config.toml
depths = [4, 9, 4]
kernel_size = 3
lr = 0.015
orthogonalizer = "polar_express"
lr_schedule = "cosine"
Rows from block 7 of a small image embedding model, named by matrix and row number. Rows with one number belong to one channel. Each number is 128 + 24 x the weight over its row's rms, rounded and kept within 0 to 255. All counts start at 0. Numbers have three digits each.
After each channel's rows are labels from the 100 images, of 14976, where the channel reaches its highest value: "colour at peak" is the nearest of a few named colours to the mean colour under the peak; "top examples" is what is common among them. Only what is clearly more common there than usual is listed. The data: microscope photos of single blood and bone marrow cells.
# convs0: first 3x3 conv (model.blocks.7.convs.0.weight, 144x144x3x3, each kernel summed), inputs 72-143
# convs1: second 3x3 conv (model.blocks.7.convs.1.weight, 144x144x3x3, transposed, each kernel summed), outputs 72-143

convs0.87:128108102136162166098125096128139127125113111158113147139139148125146144101147140140116145120168141096164102085052167127202125119161110136128099090113137117117126111147121132119099208152161127160164141115137123124125
convs1.87:134139157145128144127138138103105149110125118099120129131114116099142116094115095146130129154100203162147087091121130127116111164183127099130104143176155129113092119083150146107123119130127119184156098137134142117114
colour at peak: pink
top examples: smear: peripheral blood

convs0.90:121114148145136111160097149125093162124156112075105122125130071154097057124115111144123102121158172145129112125141152135097138113155132105143108124128112137118125084152123169160086127088114135159103137143089102174181
convs1.90:129144125114149096148148128130118168128161075118129142141130136170121119128119108112133157156148146151133082129114134110164106126148144119134106124147151170145150113131181137136083119098102136127165137127112112127156
colour at peak: pink
top examples: smear: peripheral blood; cell type: myeloblast

convs0.8:094086115120186127084127115122127123143155130167111121135117115091170109099140108159118083133103072107133117134082104129117097156153093120118137130111101100138086143147117106121127071146095090125120140110131137091086
convs1.8:102109163145134120104136119158149155130169130100092120138119133164113141109148165163103128100101156098137126155136080137148153129134185146174115143141152162129172144096089117142121102117110104147133123135121133090093
colour at peak: pink
top examples: smear: peripheral blood

convs0.52:103089116099095142121088081134121164129173118144120138126130109128129108137109101136131127119151120114087105115104144146177129114124134100131115109133111103093147083088109162122130146098137126105170163129127097053112
convs1.52:142146129111128137113111144095134092116124138141077154145138141139112131066115128118073174132142136125149136146100123109091149175128106091141129164116130095141126111129162126133093147117129082141117143133116131161111
colour at peak: white; pink
top examples: smear: peripheral blood; cell type: myeloblast; cell type: lymphocyte

convs0.137:098134068126152107077120135139130142141190108123119155133113079169132119139107146139117135110078126075132156111137189126155127099151137129145107118172118125124136091121099144124143104167150121128140117164116117115149
convs1.137:132131112105148151113129107140117077152145092121104111127128143110156114134091115145074159156124157125149131153144145142087119121106123164136130139091125120142084118116130133116097163098122128182173108149129151146157
colour at peak: white
top examples: smear: peripheral blood; cell type: myeloblast; cell type: lymphocyte

convs0.44:126130098121190086141146121124131141118117110109118115116077154131186108105133152107150112123128129100150118110162154100106138101104117113108130105126107121149121086132166165103112113108153125083153117141118142169142
convs1.44:146097210140098176144135125163117117120149137088146131127100150117069173150144117130113165115107136122122085136130117163132104126124137144144105140103123148125123149123158137134090126126171153090094161132160087120123
colour at peak: pink
top examples: smear: peripheral blood

convs0.113:105113117131120116157107157121118124095129125117156166137101093144172129111151141114126125157143102122121126106161145131130143058130094115114085102114137132110105110150165107111157136159154102154142107132117139086121
convs1.113:107074165113110151145127160123129122138134125170107132148095125135103183132130180089091123126099162104095091123122139155139088098144106113135131093138132163117171147095174106141105115082133123102148113131113136120128
colour at peak: pink
top examples: smear: peripheral blood

convs0.140:110176187115187144134123091116103125111099165153121204133161103157126133117149152172131096108100171141147130116138126141158103126124103144118105100104119116105142155125138132100108136116175059171119112096113113134106
convs1.140:099108171123123147176115127139137142152115124106112149171094079080076135111132122108124122148097133120096135080125105140115105120136138103109138109125132121142143089159125151137159095111144142149158116154162127143089
colour at peak: pink
top examples: smear: peripheral blood

convs0.81:107105137118122148183115090076124104134120103123111120132100133099112159098097127128093101115140104127165113103110093150114180119144134113120145110109116115101126103121111141128092110155159095100080136132135131094112
convs1.81:123174159093089123103152151158147158101115122142126129155106120163086153102159108166100127116118126160093123148155116105142137137130100112139123141120136138097193130140134136156111100119166131144147118118119099150131
colour at peak: pink
top examples: smear: peripheral blood

convs0.27:132116148103101107147129119121097109123105122121146203075153116146111108106125158133149125134131150128108078171112110115142154134188111141111127104152152134126143101142148121149173170101144082161112112118131109157154
convs1.27:140152135149107119095144098126122158144132143137161142085116092071136176124156137088156162141133099141149131103168131125073115140154129127098105114134133138120149121107095114132145155184129147179158134126152164143162
colour at peak: purple
top examples: smear: peripheral blood; cell type: myeloblast

convs0.19:120086135130145086111134069099128129128150109142124195134158117117127152133153128129114113139161164138075161149072117125118105119178136120125152121138100108109157116124046140148123148136169090138111097128151126120124
convs1.19:103156109132122149108128168156162132128159148101122133132134096145117174047127140152074131104121163147119123140119108147132162135138108135213113102129147149121116119119132093139122104144139123154128116142120095124136
colour at peak: pink
top examples: smear: peripheral blood; cell type: myeloblast

convs0.93:144102117119161113114110093155152126149104171112110118146104131125147110105137126111101152066084098113126084103129151135147149128119162162098114088128096144119100108158162112142132090113113144102137147129123120101104
convs1.93:119117147100119158107130184154134109146109148142133131089116125148121097121127146129136132094139164166178173137104138159132129146168092126123146126140141119130097146065137149151108087114124084091170119126114177137115
colour at peak: pink
top examples: smear: peripheral blood

convs0.47:120116194152129132125120108143109169122149162150157181158151113162172102118135107161118126142145153148135146116091172116166153112158087134166141109099115112128146112132135138117156138104124129209145116120142105170157
convs1.47:121106131110132144110148128100122145123120135132168108113160122141131129121097151103118064149107146105143133111106113130051128163138154131115109126111151121118103129080080131138083137137146141146169126118118117114138
colour at peak: pink
top examples: smear: peripheral blood; cell type: myeloblast

convs0.118:102166115120145129182121133134128098159127146129140110122073126119117128094088122152124144098153090121134118120106155122137157115116139112148114100104130120123134110176122148114117106129144122082106149125114121167117
convs1.118:068121153149149126117130134128122176120161098099112137171118110146142128103116159121119137132109173109102099137160095141141156154148131144193110137133109143128159132109153106172125100161150122148150148165108124127109
colour at peak: pink
top examples: smear: peripheral blood

convs0.31:179162094108133134129125137107135098132121125082150129107068136132160127113138106157167103157134078103102139175152125113174150126090133144167128151148105123137123105106076113174137119174098161134093104116126128121119
convs1.31:131153140128124148103133115111162103104129106106159102124174106154155137105067155160118129118157100193137127174118131125082152108165122103094111110100088116101149145175135126113114137154137152143126143129100115112145
colour at peak: white
top examples: smear: peripheral blood; cell type: myeloblast; cell type: lymphocyte

convs0.0:125126131116076116126155130131115147159124154150109148162134119166137114123114080099183132174126113112104115169178113141128092085142112105132132159154124151153146130140144163139179143089119145105113084128126102090137
convs1.0:124165131119119149131136139180148159107134059125097134114122115147126139120123119108117144115158183135109136132150092119127163152124145157177141152098098132131162126154104099161153107104129116149148129105147135096118
colour at peak: purple
top examples: smear: peripheral blood; cell type: myeloblast; cell type: lymphocyte

convs0.119:144035134103132108110114132110094133103097165088085110094122161097109107106143184134114102097129137145167107121128147104142102169138144156095120124119133137132114137127122140181124111128128144121130141159102143124123
convs1.119:118150122152097116096109107146117104158115133171107106136100148068080131140125147140111136111079129124175148187135140116077147100140149144118109124100118109104115132117119083125155158109143140140148135113174157105095
colour at peak: pink
top examples: smear: peripheral blood; cell type: segmented neutrophil

convs0.130:144161135149116127189138149173123127139156141147148157131126126144129113162106116141085154123134149129162143163202156135123109116124142119126097128132159184167169124141149116144176149119126132156145133126122144189137
convs1.130:121124131214137154200161145053123158121122110137152143117133174132107132113131115109104111129153152125096163141135128118092097139127096155107124113112137115131161127125092185130124095136141104154119103122154110082113
colour at peak: purple
top examples: smear: peripheral blood; cell type: myeloblast; cell type: lymphocyte

convs0.72:157135150103175115128113138146128126138101119134116131122168112103137126133126127130170123102123167123150079067124131115106098132113112126124142125065125141119132131153152127127093143122123104124131113160089126125109
convs1.72:128125118153125139115122143115143113182128120092125101123148079125143163130122145081129155132123135137175079120155129157168101142156102087090123118159106131104130129096123125118104133129125140143124110140083123148142
colour at peak: pink
top examples: smear: peripheral blood; cell type: myeloblast

convs0.32:108105134134139102149098121132123170121107115153116102118132133113135150115143157157134115155113149132172106116119112124051109106142082107109100145097108120109123112135115125156088087160071121120134137081122089117143
convs1.32:113084151095159149137121147147127094112125098131115145108109144175145116089105134141120139126168117149129174085108105103138093132151118167150137124071161134162109152095120101146159124117154112131124086115144136122103
colour at peak: white
top examples: smear: peripheral blood; cell type: myeloblast

convs0.83:128110125128131141131095117136085151130168153101115102089098147151157091090133106118110106185100130139134126107084091118133134129151142116095093115066135159127113113110124113162060126080121071142108127114083100150153
convs1.83:127077139113154152154147078115160102109130146131119087137114165055131104128111165100127144087128123169170161143128145136150136103140095131150136174153126165129131100151145120154106145164129086164121128125110153107120
colour at peak: pink
top examples: smear: peripheral blood; cell type: myeloblast

convs0.63:099081135110149143143129114091101106140159111147153129131104100145114103115084105120139083109091128102127137117112103111111158087142139115158113125074148183115104140138105158120112076147116080143062130132116150113076
convs1.63:082118126150140108159127118122131139091146143119132154170150158139112100128110144130143173137116110137123114183143099174127172099128118147118108149116102101108162132123153113159123074138148085097115167155156163134109
colour at peak: white
top examples: smear: peripheral blood

convs0.1:131116122132135132125115139111131144124140134071093130131086129131107119106119144107103128145168102112124174152099153158119171122080149079152139098092136119132105098131153156101088123168148139079129165113110151189106
convs1.1:110130141184113094074136120063114156103156139110114151165137127156129069156135132136117170072141137135162148148134154150119097124137143120156096137126141175118134115163157101150103119182085100119116160147126133143141
colour at peak: pink
top examples: smear: peripheral blood

convs0.116:122089102119087129132151122140156143138137110116096081134082119140097136096144120067116126099122105107120172113094137159114142156111118102117135111055119110125091095087161119137079117154145131143118117109116106135129
convs1.116:118102192117123127131118142167150130142133146137147125116125116136093127151154148185124158133148128156186204112136087114122111130101120127163132133116128179130097178158137119147099113126140148113163164098114173134141
colour at peak: white
top examples: smear: peripheral blood

convs0.133:109114154128087129118129099103124134101143108144117093113146149082134123069116133103134095122111162168158108095079118105162148123146088091079106097117115130103105143186169120112107196133158134156181131098117117151134
convs1.133:138120186102124132145118115086162134146149145103171103095090148135104159118106122133106133109099130178123128101125129124117085104183144088082128148131131136160133100146100148122152150162131139163157103129167106115117
colour at peak: pink
top examples: smear: peripheral blood

convs0.39:128149164117107169087111149171102112145177135167147141142161136143144129145095105162132148151140139118104132158213173161115173106113152127178154120152126138155132131152149161128187160142110142131140152165171137165155
convs1.39:130103126132121132208123182094139153140124069103128121149142136107116106143130097130116161143149128139145148148180132163095177122106149124151128141105132119120155112103149127123137118125152114129130125146135130122120
colour at peak: purple
top examples: smear: peripheral blood; cell type: myeloblast; cell type: lymphocyte

convs0.88:129098178110131149110156080128117151126155121146104139118140135138101147096128140122136088171170125134118102139123152153085156137137117114107145113103122110074116101125150164126144130139114134096125075128158115108130
convs1.88:141142149142151125086093147150161172085159144110131136124148109170151150114159115146085139134122127140127159160152127110120146144141150156164112115090112129132127126137165132170098125127120142137134140094138076156118
colour at peak: white
top examples: smear: peripheral blood; cell type: myeloblast

convs0.73:142139160126154123120149161135097084096125100119120123092151135128109122111117121090165147084131116123142171124207131099137172130155088098161121080130117149126117140170129145128145150151177139133188098126097108141134
convs1.73:138173145182138149117162110124117102198116081127142132120103127123103172112143117132152149105133126133150154138078115126116101102119159093101126125124115144133171129123157134119122152084099128141128127106179138064134
colour at peak: purple
top examples: smear: peripheral blood; cell type: myeloblast; cell type: lymphocyte

convs0.68:105121127109148117160135119119129140149125122111122124133091144123166110113103114177129115135147144149087092144101141118123130124112103128070109122096133093136100145131116143096101106116090119142134092068132146095143
convs1.68:140131140107141142156125146143110134139100118132172178122121124174121124099141118118103150096152148145088145110119121153118113125167129107153116153143126149114152143080134171163140106101115201168172104097144107131142
colour at peak: white
top examples: smear: peripheral blood

convs0.70:072136126107122102109132123123117102098116102108145099122116083143103149107108092098160116155111115112098119144120145135113078089110098099194096129113117096091142113135122165118193094119121099154137113135088132073140
convs1.70:112141143140155123134143167118118162142130113117118122121137146165109159101160139160106160091096147124133126102137097157135146140122131142203132130104108097134142150131147131146119092142121104101110141150107099113107
colour at peak: white
top examples: smear: peripheral blood; cell type: myeloblast

convs0.100:102103149148151103113144080108120133123157106140126089128122123112126128117103116101098097112122072098135155074107094119127157112152082107147124104072128128108116107120128139094115150146175145090090097153143176126146
convs1.100:104124172128134142103151139103135094122126188123138146184118127164115135121138119172109143132134141119164120129166109184165121119146119118131144156133133104083133121124140107180100127147144129114150143149093155158114
colour at peak: pink
top examples: smear: peripheral blood

convs0.86:107104098149096143138093099138128137141133150149106148141139150147092130134097120134129140140154132170089110135127150121088113109148135133150102153114158138098094137113112152141130089109144136151112135134127119193116
convs1.86:125148102102162152096127129116131121147156151137140160150126121145156137118122136139140162168140112129129121189161160126124140161128115164127129121071154134128154093121142108152139140161106084125154153145119126117099
colour at peak: white
top examples: smear: peripheral blood; cell type: myeloblast; cell type: lymphocyte

convs0.71:130116159156155092119097118122132074133148127119133165144120120129122100126119106080133134114100166100131084130108139131145145128129153146130107098095144129124108119141133119121141172126157102169183093083113116129150
convs1.71:139125131063162160118136096139111147119125098141130101132149103155135135127102134134110129151116126157157089095067149134083087119171132112137115153110109110148102118119111098119107140133113134176165161115131180138155
colour at peak: pink
top examples: smear: peripheral blood; cell type: myeloblast

convs0.106:126108136127101068100120104126168152113122110073127096116139086108157134144134066135117135133117111141101096082124153151105105151139127133139124113105128128111145134136083124156083148140131101106102100118126123109150
convs1.106:128110125083123145147125114139121140098121133157123167147118138106119175119115155115100182140144132114156163129144150123124131116152091136162118120099119144157121113139133138164131113134105170140125113096117114145121
colour at peak: white; pink
top examples: smear: peripheral blood

convs0.96:104102127135111112119116104129121139122126139108132126120132093173129076107143116116092083136145177134121125150114168135199172144128107106097109108141103148155138100118132132122164161153176151169111128140142115140144
convs1.96:134114140108121130102141124134157097136138146100141111099153117134108153162077165105088144162144148162132180112137137144052133139157140116169134132115116138099107144161126127060074125132167151132154120146171086135148
colour at peak: white
top examples: smear: peripheral blood; cell type: lymphocyte; cell type: myeloblast

convs0.104:134118173100152096162116155151123124098119147154101107123119135165153116127162114159108116118175168115175147126153115116113097159144128099169108103139102125148166131178123154174121165149117142139123172129133152117141
convs1.104:121146125151138135133128158126139095161123133174145164164087134094136146137138164133120141124136121144174122173151084112111147133151116146069144149135143154093143128143117111129142095159093132127133103124129131115163
colour at peak: purple
top examples: smear: peripheral blood; cell type: myeloblast

convs0.6:145174109130136141122141174152135121109120119115121101094129131109129113147140153112162138108147142130162138123180166117096113133122112123164103119125137185132129130166103130142086138121116126100126117133107173136127
convs1.6:113139161136143160093129178124113098165127152091123141171145148141142170151145138089123123128168120142165122130178143105119134129159148115126091100127136131108169158120167142115128101129139125084113147097152136174148
colour at peak: purple
top examples: smear: peripheral blood; cell type: myeloblast

convs0.21:122130122119121079066125140113147119134172101142158157146120108162127120130137125146181139125095080143060141161121152119190160123144103124098123140179123123127146103101093103111142084145114157142149140118114138127133
convs1.21:154126124133152186104134128179134098172136144128113139102101109123153114102124162140086129149138147159175166132144099105075138121130134167158144126059140104132080128113099153107086130103138139165168101145145128159152
colour at peak: white
top examples: smear: peripheral blood; cell type: myeloblast; cell type: lymphocyte

convs0.78:158167114150116147141111171161120129152136151098114079128113132107118085146125127180129154133135102111115112158194165121103119159136172113173123148119150171167114126130136138172135113127091151080105126110124132142110
convs1.78:129102123156145138109132166120140129134136143117149134153090110095150138138132137147104113162132130130176123158144136142091101113119136102104124148100149126130147129124154108147133098140125102113092150140138149197127
colour at peak: purple
top examples: smear: peripheral blood; cell type: myeloblast

convs0.20:112137181151132120112111158197123153140152146158101154149143133162139129113118130122135136155123188100147154150204161117130129112107138116121132139127128115096147133129114127122154168143149145144214155134132125148135
convs1.20:128137143089121155171178148092140118123127132094101130104110108120126084137153077092099146085121127157121122107155144160116124149136144153117117105109090168122139123102157118118157096112121104146105103157107127137117
colour at peak: purple
top examples: smear: peripheral blood; cell type: myeloblast

convs0.79:115158139135105092145130165176102121118149078114140124092085085182143130119164096177141158145146119137090113141162115127181145104141099142171131130141145136105153110121093110113124086113147081114080129129129110125152
convs1.79:125106156115141143138109125169106178143161135143128158158094141169137122109131051115089127200145124102127146151144104138113128142087126147173114152063141148164147110130114154166161177159115129150144114137118120117120
colour at peak: white
top examples: smear: peripheral blood; cell type: myeloblast; cell type: lymphocyte

convs0.12:101078137096133136117104130132137115150076141108158113114098122124150107109111093143107113102097105095100102128110095136133120110114118143117131126077110134176118140160183108117123095129125141147134082123136120097095
convs1.12:109160138161151131098140126136105148147148113125132114165087123124139127162083097150114147107136135137096116144103111097135088172105201181112104129123129153137152112115187180137166163103155122163088138152131136141154
colour at peak: pink
top examples: smear: peripheral blood

convs0.125:070078172109137150147126119096143126155098110115136134141067097116111189095135135130096103131140092117110141127088099168117153115115154118133159117118086107141117098084129134121100061116125139070117093136143135098141
convs1.125:117156163151112092114152135117132152114117143112111123145120140198070135073163122213121129097074132127125104160177114148115171140162146131203132132123143156130179097133148105127115116127119145132108123153118096145136
colour at peak: pink
top examples: smear: peripheral blood

convs0.65:140193083134112163108109185130139147130138142164129111128141126100126089127091162118121103143126094107149117149148137125112126148103133120148114144179122134131163161130142103138148172128133135104096137105114150118101
convs1.65:116147093109092126149165164156118157128127117114128127149128141119114139138170158132124122122127198119129145137173109129112160163116137111141106143123090115128153135094153115117088101117111111127091118118166126140138
colour at peak: purple
top examples: smear: peripheral blood; cell type: myeloblast

convs0.97:140123134145094133115112134073154102136124112123120134130091159160088129121122126130134126135108103146121111170149111144151142111108148149105118115150120154157130102102100096161144124142114145155138128102127126148151
convs1.97:138137123109126132128128113150097188138133142130130122152125146134136149123144182134092145151118140141143109171139139144060106147184115135129107170075145135118131115150145145119110095173144145136124126115126110124136
colour at peak: purple
top examples: smear: peripheral blood; cell type: segmented neutrophil

convs0.129:115116102104118171107121098098133160125124126138130161138101102203121115126148147164159140156119097134109125178123146114190146133113105151148131123174122123110120105161133123112228111094114125134136141121126113133151
convs1.129:153109114109106153112111115150115099143151110088118130111150129112127121124108117104080126158118171139166128169125090153067117131114130146140132122077140100109079142157117162114081144126127108186145115141128121133160
colour at peak: white; pink
top examples: smear: peripheral blood; cell type: myeloblast; cell type: lymphocyte

convs0.11:114129132155149150144121085112134121137125134155141102130171121110164135118132136124127107153096109101183131110080146112135161133151116129116125102094114096112118126140132117085113159126157095129136104140111095166130
convs1.11:129150138109153189125132133106122130131133136121133128137062119105137149109126128133132119121109207111124079129103135089107110136204130090115128134170152152119089132122192141145114166137120123150167137122134129125141
colour at peak: pink
top examples: smear: peripheral blood

convs0.51:126081163126112133126089126085112107139127125134117135132133146181147131117112132154130112117081108123105140189148131134173149103137133127134099142184099132151108095096152144141178107157141139113125143122109125161150
convs1.51:153124137108146133103100147084111141124127123125114124136143168135119133116093146156098167149120083152146124184132133136097084133162159121104140158072146121101153129132132138088104124181163136143163121113122129114144
colour at peak: pink
top examples: smear: peripheral blood; cell type: myeloblast; cell type: lymphocyte

convs0.123:144142104133127094175106102105091112108100116126163166127120100122100132126096128147141152156173136155095120144115100104118086117104131094146136158143125139102085104128094088121144108155114109127103095097111155123136
convs1.123:130165098091129118129150134134137160114133159126136152147140101134084126081128143124107172119140143129103091148162119178107145124131133099197078157149151134125135156115136126137102124116155118137152162131105107138122
colour at peak: white; pink
top examples: smear: peripheral blood; cell type: myeloblast

convs0.76:134170165120104143136102159129083114111165115147152109143127096137151116138143141180151127136146132127095128127132144147158135108128120141168103169171120120121119111076127139115150101099137102135095121165138098136139
convs1.76:124105108105145156129117138122127181121127174127141151150136097138167100133129147115084152142109126124142147153123120144110104104110142149147116141082129152188105100144129102176114172140113100109140109136130096116107
colour at peak: white
top examples: smear: peripheral blood; cell type: myeloblast; cell type: lymphocyte

convs0.59:105106122119151141175117105089127108113108147114120093120078130113088172129133122105138117106175094083136093102071109135130119132104163116080145108127130093110123105103071115126095104107110077090073105123122104093111
convs1.59:144131116114127126124112125159140162108125147113124140162129132145084115111153123173108174122097129100137117128177141117132140124141136133149114155113122100137085097136119114165143101187101142103162162114084132164075
colour at peak: white
top examples: smear: peripheral blood; cell type: segmented neutrophil

convs0.95:116139157128149147082117111156148096115122084164115145107120060117123105119097162156118113142161152093158120110106134082145094137098107129145134115129112140109099135142084118110098112153116153150119102095125118106103
convs1.95:123059106122129118155122126144144125140117152141161124105162106116135148127079131120101110148138137118108145158122135100168113154151162109155143164153105128148122091131138124197081104095097170145151121133122151124145
colour at peak: white
top examples: smear: peripheral blood

convs0.141:122142108117137144103131123152115130125111172128072130135112105113164103145113112130109104109154117173122147117104136137109136141143117154118105130122101133123115088164112149148143104125124127095188165074124099075168
convs1.141:085113122122152174101100145134071120112123113134139124147104136142153138171128120108120096123143150120139135136129145128127151144126107173130114059120138111111101146100164137172111131126135120136088100146134129134155
colour at peak: pink
top examples: smear: peripheral blood

convs0.24:149140126167156144144082138172101134152143143150142157167142108156134115136114128108115145128135098123165149173179125132161137096143133115148100128132118169150128161149128149124145109090152126134147173165130131160095
convs1.24:146129149089126156160134161105092120116119125100127115139157174120086099116148121102110120145149136118090187138129115122115121120133120114142104118112173163100147153093118150147103084112171153183162130140157159066124
colour at peak: purple
top examples: smear: peripheral blood; cell type: myeloblast; cell type: lymphocyte

convs0.82:156162144146084131135129155158118151150092134131105167156091112130126114120138130151121131166116154176145095133152160122106108139135109113170114094129130132120171076149134169146116122135134130123113190120121126165137
convs1.82:145136120147153156140107122173118110127085139129133119134148197129162106080108112096117068171152135111123167148129134120137102159137090126168130163074136150123118104140082113131103104103129118137134100133169131126123
colour at peak: pink
top examples: smear: peripheral blood; cell type: myeloblast; cell type: lymphocyte

convs0.105:147120123131101144117085182149108133142154171157095138162125149187136132132118108145102137140166112108140141142196143123165111093127163147154116112160152167156156129116094148124155121085142137143129117130147120120129
convs1.105:135142125160140132148126133119140146113109111063136153145138144184126099149162129118130106125116133153116144167142160150111091147125120107128113159086142126107128143109111145153063135127148166158156118112102123061120
colour at peak: pink
top examples: smear: peripheral blood; cell type: myeloblast; cell type: lymphocyte

convs0.23:134124070127084126137118113108141131130146129117101132144131106142145112083108081150135115104087088141106091124130151144145154111149101124165122103102131092090111106103098162126126119148120104145099120145125127099106
convs1.23:123117131059145144143145149117130136143142112155131141129103121154127135102106102113080147133118133116133142149126106136115111129118099136160166136071163153150116116132153094192102155112117117133157123129156107172157
colour at peak: white
top examples: smear: peripheral blood; cell type: myeloblast; cell type: lymphocyte

convs0.138:111139135101153113150120129086099098144104145084122102146092135089145133122100162151162095128162122126111118137128118159111132116135124135129116139146110089121094117168098081099117079127120161085118156182136164148145
convs1.138:117140124117137145099132128117090129074121140117157122157127154134115151146121147139121099113079097158158122159129128167093161150141109130136127137114156132085108105130137131103148128122116121171093143155151103112133
colour at peak: white; pink
top examples: smear: peripheral blood; cell type: segmented neutrophil

convs0.42:167109114114116128141102149127136156115123162098115134129152158120133124157127131108111114137157146067106143150160046107167108127126121142089139124168126138180138133145124106116181198122117129111143149160120100106139
convs1.42:139122172179165128163109136117129111204110100105151124134133158157118127131151150130123137130158111136171117117145112123116130095117156118083158165119120089126097130135169130124134097134093122125115112121134115116144
colour at peak: purple
top examples: smear: peripheral blood; cell type: myeloblast; cell type: lymphocyte